Weights of a small contrastive image-text model.
Model: 13.9M parameters, encoder arch mlp_mixer, encoder norm rmsnorm, text encoder layers 8.
Training: muon at rate 0.0054, 8300 steps, batches of 256.
Data: trained on photos with spoken descriptions (Open Images, Localized Narratives), 10.4 epochs.
Rows from block 2 of the image encoder of a small contrastive image-text model, named by matrix and row number. Rows with one number belong to one neuron. Each number is 128 + 32 x the weight over its row's rms, rounded and kept within 0 to 255. All counts start at 0. After the name is the row's rms in percent of the matrix's.
After each neuron's rows are labels from the 100 images, of 14848, where the neuron reaches its highest value: "strongest on" is what is common among them. Only what is clearly more common there than usual is listed. The data: photos with spoken descriptions (Open Images, Localized Narratives).
# fc1: MLP up (encoder.blocks.2.mlp.fc1.weight, 1280x320), inputs 0-79
# fc2: MLP down (encoder.blocks.2.mlp.fc2.weight, 320x1280, transposed), outputs 0-79

fc1.32 096 [151 128 162 185  77 184 155 120 132 111 124 150 133 157 104 123 109 108 120 130 138  63 183  86  88 132 223 132 146 127 173  79 163 111  79 133 116 149  72  78 125  61 158 115 146 166 136 127 127  85 167 141 113 135 168  37 146 169 114 130  77 132 144  51 146  81 124  83 166 139 188 139  90 147 132 144 132 155 130  87]
fc2.32 097 [119 104 183 140 148 169  69 118 170 130 158 104 110 149 160 136 110 143 117 109 104 112 102 124  93  68 123 148 134 170 109 171 113  73  90 116  86 151  79 119 152 126  64 131 174 137  95 155 122 195 119 175 117  37 189 142 151  83 131 138 170 110 117 138  99  96 113 158 150 192 118 117 139 122 146 155 209 102 114 129]
strongest on: text has "text"

fc1.495 089 [124 101 151 128 100 158 151  20 121 121  97 171 100 149 155 125 171 106 117 120 146 104 133 165 133 140 107 192 101 118 118 158 121 107 129  92 215 145 153 116  98 117 154 111 160 139 148 124  71 158 101 136  49 151  57 157 179 177 200 137 103  97 141 127  74 191 160  86 166 186 116 106 111 177 117 122 146 147  99 119]
fc2.495 088 [107 148   0 103 126 177 134 186 149 100 159  91 177 131 155 127 109 138 150 141 107 162 175 142 139  83  99 133 109 134 181  82 126 134 143 101 136 111 139 153 158 187 130 165 112 165 154 130 114 121 144 120 149 111 120 119 107  55 139 138 153 109 179 181 124  94 102 124 134 116 104 165 151  79 170 134 136 118 113 114]
strongest on: text has "people"; text has "building"

fc1.714 086 [164 113 158  97 127 172 178 145 128 124 157 125  99 132 117  95 130 102 176 167 149 130 105 146 148  82 135  79 144 184 120 103 168 157 157 150 167 117 111 130 132 117 141  76 115 121 147 113 146 129 143 113 103 125  86 151 141 185  76 178 108 123 132 145  71 112 158 161 156  37 139 166 125  78 146  92  58 148 111  89]
fc2.714 090 [110 145 154 102 139  96 164 125 117 135  68  89 113 136 104 169 120 139 137 140 159 160 121  98  72 182 133 111 133 148 138 121 107  99  46 115  44  90  94 150 122 178  93 181 123  57  68 114 150 123 110 109 152  78 131 128  75  94 153 106 131 123 118  89  94 153 100 137 147 163  76 108  86 140 148  98 156 104 163 129]
strongest on: text has "sky"; text has "water"

fc1.748 062 [162 131 157 114 154  99 129  69 113 127 107 115 102 147 127 105 144 143 151 115 103 112 164 191  98 143 110  56 132 174 133 100  62 143 151 168 112 148 113 148 132 127 172 147 119 132 150  74 126 163 133 121 130 126 125  99  91 130 147 165 151 106 145 182 121 197 106 182 127 161  80 158  69 119 135 164 123 101 103 119]
fc2.748 065 [168  95 188  68 129 124  89 185 126 137  73  89 156 145 219 128 144 116 121 115  85 116 163  96 127 110 104 207 128 127 161  93 141 105 195  64 171 118  84 101 162 125  92 137 154 110  88 146 118  87 163 117 187  88 132 149 128  91 195 136 138 113 144  80 200 113 148  88 119 153  84 110 133 136  88 135 155 153  99  96]
strongest on: text has "white"

fc1.500 065 [137 175 127 139 134 104  92 141 141 122  77 132 125 111  83 131 126 107 130 166  58  94 141 155 100 134 111 177 104 139  76 127 154  99  87 132 143 104 131 133 141 200  95 105 102  98 137  70 169 127 142 155 228 179 117 184 136 123 104  91 110 130 132 161 126 129 162 130 185  94 115 143 137 105 131 138 173 146 136 142]
fc2.500 076 [ 78  80 149 138 171 152 116 120 118 112 114 120  95 160 103  74 110 142  43 112 126 113 156 144 129 172 169 139 136 138 158 163  90 102 133 127 172 155 167 111  53  96 113 117 148 167 141  63 123 130 168 118 147 105 133 146 103  61  97 147  85 143 156  53 137 120 100 140 115 115 125  96 154 143 122 151 111 166 165 171]
strongest on: text has "red"

fc1.560 120 [ 59 155 125 157 172 116 143 146 129 124  79 130 106 143 117  86 140 121 103 123 125 124 128 190 134 151  99 144 142 195 167 160 142 141 118 140  98 137 139 174 187 161 160 146 145 192 181 179 134 125 114 120  87 135 104 193 146 138 128 187 151 118 117 135 150 122 220 100 100 121 132 153 112 136 136  94  78 149 134 165]
fc2.560 124 [ 61 180 120 132 125 139 134  82  80 166 160  88  88 199 190 153 118 179 136 162 107 135 179  99 154 112 162 153 135 113 109  98 182 136 127 116 151 116 155  78 139 141 107 132  89 100 120 150  88 152 148 140  93 180 171 137 130  61 153  81  96 142 130 123 121  62 115 183  83 167 157 154 120  87 115 128 158 119 112 139]
strongest on: text has "lights"

fc1.526 108 [125 122 141 110 143 162  82 155 143  61  90  93 134 125  92 143 158  98 131  99 175 118 102  88 113 137 108 102 152 109 151 139 141 102 118 103 176 133 117  96 133  51 166 163 118 132  32 197 109 166 122 152 142 120 118  93 115  65  56 136 157 130 106 117 117  64 139 139 175 187 113 120 137 117  67 108 134 121 116 117]
fc2.526 110 [ 94  86 130 150 154 134 228 161 126  81 131 158 139 124 104 141 130 167 116 119 144 104 139 155 140 121  97 172 163 160 163  86 133 159 144 135  94 157 115  57 151 133  72  90 174  98 157  61 135 103 180 108 128 173 133  58 146 128 134 141 124  91 140 126  83 102 155 130 177 133 145 130 130 136 122 143 203  70 102 148]
strongest on: text has "white"; text has "black"

fc1.348 114 [ 90 117 126 131 128 155  17 139 154 180 140 123 150 183  99  87 112 125 132 123 107 122 147 126 199 144 169 139 112 171  94 154  91 153 174 101 142 124 112 141  80 163  92 164  78 170 127 154 136  74  97 176 105 175 104 151 189 123 164 150 111 113 107 112 125 146 180 127  94 151 136  85  87  99 137 197 154  98 163 171]
fc2.348 116 [124 150  53 132 175 120 168 121  90 127 119 163  72 173 167 125 120 121 174 170 140 148 118 132  66 127 118 155 150 136 132 119 180 118 127 105 152 137 159  65 117 166 109 164 117 112 174  99  85 134 100  98 106  75 152 101  97 117  73  95 152 122 175  95 108  53 109 160  94 109 156 107 132 157 121 124 104  82 115 175]
strongest on: text has "lights"

fc1.246 117 [126  74 107 159  95 107 154 108 110  97 107  96 109 158  95 132 128 116 145 209 151 144 120  97 169 140 161 122  93 169  89 126  97  99 188  76 171 150 129 103  80 150 197 117  73 152 155 119 172  94  88 184 181  83 156 113 123 152 151 106  93 144 149  94 127  79 212 104 171 142 165 163 100 162 171  63 143 185 106 127]
fc2.246 110 [170  94 101 174 187 115 116 123 103 188 135 114  63  96 120  95 145 166 142  89  97 143  98 126 102 113 127 137 109 119  80 107 141 144  79 159 131  54 115  51 144 112 120 110  94 117 158 126  95  59 117 143 117 152  43 163 174 167 145 210 131 118  76 151 139 112  92  67 109 112 135 148 133 142 132 123  98 148 105 133]
strongest on: text has "wearing"; text has "man"; text has "woman"

fc1.733 117 [143 112 117 165 166 180 129 153  89 196 164  99 131 121  82  99 126 188  79 124 100 135 136 111 216 162  93 155 117 128 115 104 143 244 176 116 135 179 164 129 153  56 143 169 205 113 161 112  72 135 150 151 110 119 109  72 168 126 111 122  97  59  94 153  49 135 130 146 187 118 125  65 139 136 121 170 169 112 174  97]
fc2.733 116 [ 98 156 136 152 144 104 136 143 217 130 135  83 139  95 184 178  96  56 145  86 197 168 145 146  96 109  71 111 115 155 199 109  76 128 121  79 161  90 141 144 112 153 115 129  89 151  72 101 191  83 146  73 123 144 118 191 117  89 171  94 118 131 142 109 144  71  91 152 141 118 130 135 162 113 138  70  76  88  75 136]
strongest on: text has "lights"

fc1.298 094 [ 50 123 137 176 130  50 172 141 133 187  84 166  85 149  69  87 151 177 142 152 161 129 194 127  84  98 178 124 136 102 147 151 140 157 104  99 122 134 127 130 138 178 126 182 132 118 142 122 115  86 107 124  81 157 148 125 126 121 133 112 149  71 143 118 145 116 118 162  89 114 181  89 145  78  76 162 101  95 149 156]
fc2.298 100 [145 125 119 112 138 120 124 116 164 116 165 157 139 118 134 142 130 154 151 117  92  98 155 101 135 150 148 152 147 155 102 143 110 171 131 100 130 127 155 103  71 131 106 140  70 163 158 110 105 102 104 160  75 102 112 133 134 123 138 176 122 138  81 126  94 158 140 107  71 115 165 147 115  90 143 100 154 138 177  91]
strongest on: text has "lights"

fc1.594 114 [ 97 145 179 132 118 183 103  77  88 118 136 147 137 131 106 120  74 156  99 150 145 143 119 150 130 149 148  76  82 156 108 167 201 184 126 108 101 113 101  56 123 118 143 128 109 143  90 178 105  97 124 149 231  46 103 114 143 138 128 113 125 155 145 110 162 205 132 179  75 126 141 131 129 113  91 147 128 119 128  91]
fc2.594 112 [132 130 126 151 126 107  84 114 124 129 140  99 102 138  90  99 133  91 135 159  81 139  99 188 165 121 125 105  98  99 145 122 121  80 113 147 161  85  96 144  83  88 120 135 119 114 131 139 152 173 161 113  98 177 153 163 143 111 105 120 119 139 155 159 167  97 174 116 104 115 130 135 145 113 156 144 139 117 134  99]
strongest on: text has "trees"; text has "plants"

fc1.493 101 [107 118 149 123 122 161 132  63 130 177 142 116 174 123 123 168 134 174 134 140 106 149 129  77 150 146 143 132 194 174 198 125 120 136  46 103 145 129 127 159 126  42 137 125 102 187 147  76 154 146 197 146 148 123  89 136 109 174 155 111 164 150 152 104 140 120  94  66 144  70 142  87  95 133 165 122 167 157 104  99]
fc2.493 100 [178  73 134  80 112 103  75 152  85 167 130 145 125  98 124 168  89 197 137 151 127 117 129 148  75 135 109 131 134  92  99 140 139 107 157  32 119 148  81 119 180  95  71 106 127 169 140 155 186 106 113 137 134 133 122  96  94 132 118  78 134 158  74 103  76 105  70 140 139 128 165 152 144 116 153 151 149 117 212 182]
strongest on: text has "plants"

fc1.100 119 [109 137 125 127 108 109 121  90 173 180 148 132 180 144  62 134 107 162 159 178 121 147 119 133 137 125 184 140 114 135  98 123 127 138  94 141  80 125 128  66 159 126 141 130 109 108 156  91  58 109 113  91  89 169 124  47 147 139 168 102 138  82  85 145  89 160 180 178 227 134 110  85  67 189 176 141 174 113 103 121]
fc2.100 114 [174 139  85 111 133  88 186 166 149 137 113 150 172 113 172 151 160 104 102 163 251  91 143 153 125 133 136 160 109 111 108 130 175 131  81 165 149 181 140 109 104 166  96 139 148 149 145 189 152 149 104  30 117 133  99  90 123  91 114 143 120 128 134 113 108 152 111 143  91  70 106 117 101  89 132 134  98 147 113 154]
strongest on: text has "people"; text has "standing"; text has "group"

fc1.283 109 [147 102 105 114 168 173 134 110 179 109 125 146 160 169 104 165  63 159 126 117  88 108 141 133 140 124 154 116 120  77 122 126 147 160 155  73 119 137 155  70  91 121 138 129 127 134 123 148 140 135 212 140 111 115 173 165 135 137  70 158 157 196 121  97 133 128 150 140 111 177 133 137 102 168 108 108 141 181 147 124]
fc2.283 120 [101 165 139 138 116 100 114 225 151 129 169  96 155 130 126 156  90  95 163  97 191 117 118  84 143 113 141  86 105 132  92 154  95  91 118 119 113 125  71 167 181 187 119 134  92 133 121 129 151 181 129 169 106 102 151 103 186  77 166 145 172 127 112 134 194 150 139 155 120 113  81 119 116 115 102 128 132 128 183  96]
strongest on: text has "plants"; text has "grass"

fc1.683 069 [137 102 155  79 120 139  92 125 136 106 110  90 142 188 150 125 113 127 108 140 108 126  58  76 122 126 147 106 160 161  81  93 114 103  70  96 173 149  79 157  81 153 150 109 115 156 104 115 109 123 143 109 156 103 160 123  97 183 142 133 142 131  98 169 137 153  72 159  64 176 170 111 152 147 128 110 153 181 152 109]
fc2.683 067 [133 105 135 132 136 132 142 110  70 115 134 141 106  98 125 126 125 111 201  69  28 142 164 126  98  71  99 163 150 127 185 140  88 158 121 121 102 149  97  72 146  35 113 169 123 136  61 146 182 131 114 158 113 176  58 106 109 148 127  75 140 121 160  94 112 117 157 120 129 100 172 150 178  75  82 122 128 138 171 178]
strongest on: text has "plants"

fc1.111 100 [110 116  93 171  99 145 154 102 100 155 118 103 111 161  96 107 100 111  72 144 166 121 126  98 129 160 127 157 152 102 101  86 131 126 126 112 116 112 101 176  71 169 160 151  73 147 148 185 146 172 176  46 112  97  62 143  64 146 151 137  97  92 173 138 121 105 137  71 163  62 100 141  85  89 118  99  85 102 107 122]
fc2.111 094 [166  68  89 147 107 137 165  29  82 144  98 123 115 146 140 121 147  76 196 134 119 104  53 127 118  93 100 236 222 150 136 144 127 133 156 130 156 146 184 149 110 107 128  98 131 135 132 156 154  81 121 148 157 119 117 177 170 125 125 161 137 202 125  90 146  99 140 121 159 174  91 162 182 152  76 176 127 110 150 123]
strongest on: text has "people"

fc1.702 108 [113 124 112 136 136  89  86 102 173 156 160  65  96  89  48 157 166 119 123 102 123 160 126 179 121 129  89 126 162 152 168  87 148  87  89 111 195 152 123 100 124 149 135 149 135 111 163  96 153 103 135  88 106 136  50  58  83 129 101 184 128 224  64 137 112 106 111 117 138 118 174 191 157 136 154  99 131  84 127 103]
fc2.702 114 [142 170 112 132 148 141 144 100 141 133 120 163 138 191 156 123 152 118 150 161 198 168 143 101 151 144 115 115 130 150 108 154 184  86 123  95 177 132 125 102 130 160 150 117  75 145 110 139 172 181  80 108 135 141 142 153 115 172 152 159  85 141  90 168 121  80 118 166 136 158 121  85 111 154  74 196 116 133 188 147]
strongest on: text has "wearing"; text has "two"

fc1.211 122 [136 111 125 148 184 151 128 149 139 117 134  80 133 116  89  83 126  97 104  83 107  99  62  89 107 111 113 147 169 198  99  72 106 152 176 113 137 139 111 131 143 155 112 228 153 142  72 185  73 113 180  69 133 161 153 108 130 130 124 103 154 109  87  71 112 154 121  98 137 129 137 194 114  75 162  78 136 153 129 180]
fc2.211 120 [137 143 178 154 148 105 171 146  84  82 104 168 123 207 131 158 134 151 132 117 114 166 166  91 208 106  93  54  98 103 135 158 127 100  82 127 112 123 150 133 205 159 109 151 105 150 123 186 123 140 126 140 140 157 111 120 134 111  79  86 121 126 110  93 170 151  78 149 125 109 109 127  70 157  64 143 129  96  83 122]
strongest on: text has "table"

fc1.767 106 [ 71 182 146 153 127 119 115 104 204 145 105 112  95 108 140 102 117 130 140  60  89 166 144 166 100 103 159 114 120 100 151 189  85 175 127 149 129 170 106 110 112 112 109 104 117 169  68 127 140 167  95 116 153 172 151 146  89  90 160 116 148  94 155 168  99 126  99 131 182 139 175 161  78 133 102 102 126 129  98 102]
fc2.767 113 [ 93 120 163 133 114  66 109 107  86 128  86 102 177 203 147 187 123 134 171 147 145 112 176 125 197 170 121 127 189  51 149 151 160 102 119 145 167 102 168  79 158 106 164 155 164 131 115 107 142 110 148 155 125 108  96  92 148 162  88 125 157 155 149  46 130  93  86  47  92 117 107 135 137  93 137 173  54 114 113 153]
strongest on: text has "trees"

fc1.639 097 [ 96 107 123 155 110 162 102  99  99  84 110 102 124 145  85 139  99 120 111 112 149 117 131 121 189 136 172 103 134 148 126 152 113 129  97  56 152 137 121 104 147 112 215 155 136 128 131 124 185 125 158 138  87 206 109 163  97 150 142 147 156 127 161 121  92 105 134 142 164 121 139 142 143 154 124 147  72 141 180 160]
fc2.639 090 [157  91 184 139 154 121 143 100 147 178 187 144  74 133 155 150  64 110  99 128 150 123  38  86 129 155 136 160 107 155 122 100 227 104 102 197 117 123 130 138 200 127 144 134 121  92 166 130 130  76 125  95 204 120 143 151 125  60 147 151 104 125 123 160 157 146 138 109  87 148 133 173 137  57 106 129 110 124 154 126]
strongest on: text has "people"; text has "sitting"; text has "wall"; text has "table"

fc1.347 121 [ 44 119  99 137  86 177 146  93 130 162  65 139  78  89 145 133 128 175 136 101 129 117 177 101 101 110  90 110 168  56 124 118 111 124  78 113  83 100 110 113 167 160 139 111  92 156 123 115 134  66 128 101 120 207 118 164 104  94 154 120 160 153  91 145 138 161 153 180 169 179 119 184 167 106 178 131 131 100 151  86]
fc2.347 122 [137 126 162 119 198 157 161 138  80 155 145 172 135  98 109 138 121  90 143 123 151 149 140 138 154 174 125 125 124 161 129 121  76 127 159 167 111 139 152 162 156 181  89  99 126 170 164 160 106  88 143 154 119 114 217 121 113 107  93 132 197 115 136 170 107 139 181 137 109 157 119 139 164 124 107  98 112 179 140 129]
strongest on: text has "lights"; text has "people"; text has "wall"; text has "table"

fc1.261 108 [140 155 124 142 100 148 142 121 127 157 153 142 156 132 114 130 114 119 170 172  94 118 121  83 121 145 185 124 162 127 134  80 130 178 109  56 127  57  96 136 157 160 121 155 121  94 104 126  88  79 153 118 158 151  70 168 180 101 160 113 193 132 167 101  94  75  98 205 112 135 148 104 110 123 111 167 115 135  76 104]
fc2.261 104 [141 140  45  91 120 131 107 179 126 109 142 186 153  94 118 131  73 115 113 165  79 122 151 147  57 140 116  91 155  76  92 133 137  94 116 160 168 146 147 121 110 132 128  71 100 132 122 153 148  96 106  75 143 135 158 100 108 147 118 158 168 126 154 165 119  94 131 117  82 106  78 168 111 141 174 126  87 132 115  62]
strongest on: text has "trees"; text has "grass"; text has "plants"

fc1.173 124 [125 195 125 190 169 139 117 160  97 120 136 114 109 154  99 113 153 134  87 168 147 139  85 141 163 115 123 130 100 133 152 105 155  77 120 103 125  91 146 121 163 167 183 168 100 168 156  58 171 114 124 139 116  97 113 139 190 142 176 130  84 184 134 140 120 163 113  82  94 112  88 110 134 170 148 128 153 141  99 160]
fc2.173 115 [165 142 140 158 142 156 183 165 179  50 156 175 153 173  92 123 131 177 101 112 145 117 139 140 174 125  99 151 114  92 116 153  78 130 123 116 131 122  75 154 140 133 151 195  80 163 150 146 106 153 157  87 157 128 114 164  97  85  52  86 130 167  91 114 101  46 175  95 131 125 105 128  94 171  96 123  91 144 151 176]
strongest on: text has "table"

fc1.707 098 [130 146 122 161 106 171 139 180 132 135 153  94 122  58  89 106 124 149 121 141 164 142 140 112 166 106 142 162 128 125 148  72 130 101 131 146 150  87  97 190 163 148 122 125 144 107 151 136 156 106 167 102 155 176 129 128 116 127 133  82 121  83 126 111 114 189  89 144  92 160 119  89 128 124 149 102 224  97 129 151]
fc2.707 098 [199  92 150  97 137 150 139 171 180 101 160  60 128 151 227 146 149 154 111 111 161 128 190 104 169 120 126 131 124 127  93 120 139 119  89 133 129 179 100 135 134 131 121 142 147 113  72 125 154 124 118 145  96 145  99 134 122  70 153 138 127 143 164 134 167 119 156  99 122 166 158 130 141 149 108 155 128 128 132 120]
strongest on: text has "trees"; text has "grass"

fc1.398 082 [181  73 121  91 177 110  53 127 161 155 145 153  95 125 135  84 105 189 152 125 150 132  81 149 107 185 158 109 113 125 102 148 113 164  89 120 113 165 112  99 142  93 124 113 151 111 143 129 125  96 164 124 133 119 123 152 136 130 119  65 183 110 183 141 164 110 144 129 128 157 200 113 149 177 115 146 106 132 143 138]
fc2.398 087 [125  91 106 169  88 130 182 169 123 151 130 157 135 116 157 170 114 120 104 106 168  87 107 166 187 111 187  94 156 152 111 138 100 147 115 121 127  84 125  98  80 143 105 139 107 127 122 137 100 113  79 165  89 150 113 155 157 106 134 126 133  74 114 129 138 117 109 109 170  92  65 135 113  85 141 123 171  95 160 120]
strongest on: text has "sky"

fc1.113 114 [114 131 166 133 106 149 122  69 166 172 103 116 129 113 197 127 142  94 104 141 165 117  23 115 182 177 134 174 186 171 137  94 114 143 117 145 129 170 115 117 171 146 111 150 124 115 129 132 154 152  99 115  98 148 128 110 143 148 117 175 104 137 113 136 128 106 109 155 112 128 123 120 130 119 107 156 126  89 117 141]
fc2.113 117 [143  98 139  73  92 150 113 167 101 144  87  76 148  98 145 105 110  76 126  54 126 157 111  85  82 193 151  97 129  67 168  91 102  72 154 147 115 157 113 121 115 144 160 159 123 100 115 162 153 134 151  30 187  94 116 176 125 106 113 153 152  63 148 142 140 198 169 104 108 211  92  83 110 168 181 118 146 107 127 170]
strongest on: text has "people"; text has "standing"; text has "few"; text has "sitting"

fc1.482 091 [158 139 107 130  93 143 123 140 101 110 141  86 140 132 165 122 110 121 135  81 138 156 167 146 133 120 112  87 122 137 127  68 141 113 150 125 104  97 155 157  97 125 138 107 136 147  99 119 102 116 129 127  87 100 183 170 133 111 129 157  55 188 161  85 133 192 115 117 139  95  95 194 173 128 130 152 198 124 103 184]
fc2.482 094 [ 94 154  78 172 107 182 117 146 135 168  95 142  72 154  96 159 156  82 164 164 166 152  83 150 143 144 129 138 145 147 158 120 138 138 114 129  98 136 121  86 137 134 113 143 108 163 124 101 109 102  89 105 103 138 170 131 123 159 131 127 162  74 103 140 114 155 148 121 199 100 117  63 135 149 148 128 119 198 169 104]
strongest on: text has "trees"; text has "sky"

fc1.35 118 [ 88 132  60 104 112 174 125 110  81 105 125  71 127 126  90 144 102 145 124 170 124 139 110 105  89 144  99 163 160  81 158 124 141 145 159  76 114 108  80 145 101  63  99 113 138 136 135  99  87 157 130 102 139  70 111 159 181 121 142  95 156  58  77 161 118 113  89  66 142 128  99 145  98 135 122 129 117 101 105 133]
fc2.35 115 [141 123 170  65 158 148 159 116 113 155 121 156 135  95 153 173 176 149 117  71 121 136 147 134 123 151 205 149 175 127 111  65 153 170 163 151 128  88 174  75 112 105 173 105 132  98  92 133 150 121 136 179 167 182 134  79 154 120 137 137 142 110 129  78 147 193 119 133 130  85 108 117 182 126 108 170 118 145 110 140]
strongest on: text has "white"

fc1.40 098 [161 112 157 145 164 174  94 131  71  75  96 116 162 136 133 118  89  78 109 190  97 154 141 105  94 123 111 123 122  96 155 162 120 169 131 170 157 152  63 128 122 155 122 138 177 179 188 103 196 113  57 139 132 172 145 148 105 156 126 149 122 135 189 126  95 109 118 146  81 120 102  96 185 142 115  67 130 206 155 138]
fc2.40 107 [135 129 151 173 203  90 143 157 105 182  68 175 126 151 104 124 134  86 118 141 173 110 144 156 143 151  91 135  75 182 123  99 156 128 149 131 121 161 110 136 140 130 123 141 145 144 143 143 121 123 129  63 113 166 124  71 136 138 109  96 108 103  86 132 106 185 116  84  98 134 153 134  81 136 102 138 199 109 106 161]
strongest on: text has "trees"; text has "sky"

fc1.341 077 [146 121 178  75  99 142 143 184 100 156 185  97 136  76  88 103 161 149 116 133 111 142 119  94 155 141 151 163 151 146 128  82  78 109 119 141  96 126 119 125  74  87 166 112 100 184  96 127 137 151 167 129 170 159 138 162  77  94 158 115 119 154 212 142 138 172 106 116 121 141 175 178 163 135 145  95 227 133 148 178]
fc2.341 076 [146 129 154 128 118 154 135  86 183  63 155 134 117 158  91 145 150 120 153 152 147 151 173  94  98  93 120 148 193  86  88 182 170 128 155 169 105 167 119 144 155  68  72 119 166 101 128 140 134 180 131  88 116 143 150 117 139 125 120 161 165 163 115 139 201 115  94  51 156 176 198 193  77 114  80 156 127  74 148 171]
strongest on: text has "sky"; text has "trees"

fc1.513 106 [125 126 119 134 119 120 137  48 163 150 136 113  50 155 172  84 159 196  96 139 132 130 113 123 150 127 170 173 143 173 168 154 110 167 130 144 139 130 185 180 136  78 135 140 143  89  66 106 116  85 154 130 115 131 144 101 139 174 189 117  99 138 130  84 107  82 100 136 150 121 137  89 155 138  70  63 120 155  94 139]
fc2.513 114 [159 138 151 113 128 125 116 113 137 179 160 100 175 121 206 141 101 131 157 120  89 141 112  91 142 126 126 129  83  82 101 167 186 116 139 131 107 153 160 112 144 144 164 117  91 157 125 132  68 156 134 119 190 135 125 149  24  84 140 117  50 113 117 162 159 126  67 203 155 109 114 165 159  81 190 115 146 193 110 148]
strongest on: text has "plants"; text has "flowers"

fc1.160 113 [173  61  93 145 191 127 126 149  53  73 126 134 185 183  84 142 109 143 149  64  88 154 115  80 142 123 157 116 185 125 101 105  41 124 138  84 105 166 129 145 114  96 163 161 152 201 117 172 107 152 130  96 134  91 168 164 151 134 176  77 126 148 134  98 138 108 111 112 102 136 150 181 162 170 115 126 129  60 112  90]
fc2.160 108 [ 87  70 129 142  79 106 114 141 172 120 131  81 152 118 119 151 162 158 146  90 106 134 125 110 154  65 156 115  97 176 158 114  86 137 102 121 139 173 156  65 166 138  67 135 140 155 122 142 151 140  88  82  75 160 154 111  98 177 120 153 110 146  80 133 182  99 202 115 108 148  99 183 110 131 116 154 104 129 117 114]
strongest on: text has "table"; text has "sitting"; text has "front"; text has "chairs"

fc1.693 109 [ 87  77 120 143 150 143 114 101 113 158  59 170 135 120  74 161 106 127  89  81 141 138 149 160 183  55 147 116 179 133 140 109 113 122  99 100 166 141 117 170 156 148 164 116 142  90 131 175 135 105  89 183 167  55 129 147 172 146 131 161 116 155 128 131 169  88 148 105 162  65 128  71 131  86  84  80 108  95  89 161]
fc2.693 118 [117  92  96  79 142 164  72 140 129 122  89 124 165 218 142 122 205 178 126 145 135 134 131 137 150  77 153  87 130 155 112 124 164 144 120 146  44  83 176 127 120 126 169 132 143  99 129 154 127 117 150 164 140 142  77 167 209 134  91 195 143 107 119 165 151 145 137 174 143 144 132 163 114 142 151 117 112 119  79 125]
strongest on: text has "blurred"

fc1.354 099 [167 129 138 126 161 192  72 121 124 128  88 139 140 133 124  72  98 125 131  79  91 146 113 125  81 132 132 153  78 102 120 139 164  89 141 149 127 123 135 140 161 136 123 131 159 182 167 102 136  91 113 184 171 144  89 118  80  80 136 176 103 163 102 167  79 101 102  73 139 105 127 107 194 177  88 112 147 134 103 145]
fc2.354 101 [ 87  99  79 160  91 102 165 154  63 134 130  68 111  57 115 109 121 161 126  77 136  97 112 118 156  81 114 160 131 126  96 107  73  91 124  92 174 125 102 144 104 178 100 160 114 102 119  89 124 153 115 154 131  68  99 113 124 133 138  86 167 115 148 166 174 105 114 212 123 100  53  86  96 139 123 142 143 113 155 160]
strongest on: text has "text"

fc1.627 077 [104 223  69 148 149 120  61  89 125 107 170 101 135 138 165 107 100 159 163 167  89 143 208 154 109 142 111 130  82 156  88 108 157 107 128 128 149  98 135 136 195 179 169 148 116 109 148 127 124 184  81 132  96  73  95 139  81 106 149 156 136 212 118 130 148 133 141 116  92 122 142 150  88 116 143 123 120 136 179 155]
fc2.627 081 [110 192 143 154 113 136 124 140 112 143 150 178 179 169  59 164  93 152 103  96 115 181 149 113 120 126 124 175 151 165 140 163 135 115  91 163 120  71 104  80 155 170 140 137 124 138 162 171 110 111 120  78 110 135  97  24  86 150 112 174 130 170 112 148 143 128 173 179  88 109 118 122 144 158 179 224 163 110 112 161]
strongest on: text has "plants"

fc1.28 094 [ 81 146 105 164 133 142 154 112 122 135  52 134 163 192 139 146 157 107 164 131 152 124 159 148 120 121 139 130 134  98 130 112 121 110 174 106 127 138 117 101  86  88 137  61 147 161  63  86 126 130 128 139  82 194 128 137 107 133 145 165 140 113  69  93 131  76 128 153  89  90 125 110 127 108 194 123 157 103 187 107]
fc2.28 103 [188 117 152  65 115 163 128 123 160 112 113  96 160  96  92 126 128 136 137 122  68 144  89 112 106 126 109 165 116 141  76 105 138 166  93 138 161 102 122 173 105 201 128 117 102 196 113 171  54 124 119 151 118  71 137 118 125 114 146 159 173 184 154 192 133 114 124  70 102 149 152 133 155 149 112 126  69 112 145 109]
strongest on: text has "trees"; text has "sky"; text has "building"

fc1.551 088 [101 149 120 120  80 126 186 120 120 118 111 134 109 136 104 112 134 125  94 161 162 127 121  95 139 108 121 132 145 161 157 148 162 159  63 117 116 177 150 138 157  57 138 167 100 182 119 140 121 121 159  65 161 105  63 126 126 149 124 115 101 113 159  56 125 121  71 109 128 133 104 119 212 142 147 147 179 120 165 137]
fc2.551 096 [201 153 168 145 152  89 103 111 137 171 114 132 145 138 136 153 132 158 157  82 113 110  88 174  77 104 143 199 101 161  58 101 160 131  78 178 115 141 133 188 106 149  78 167 119  94 144 176 161  98 131 100 150 117 163 124 140 119 160 184  99 114 131 131 121 181 144 150  68 131  99 198 114 113 124 161 127 131 111  99]
strongest on: text has "people"; text has "standing"; text has "sitting"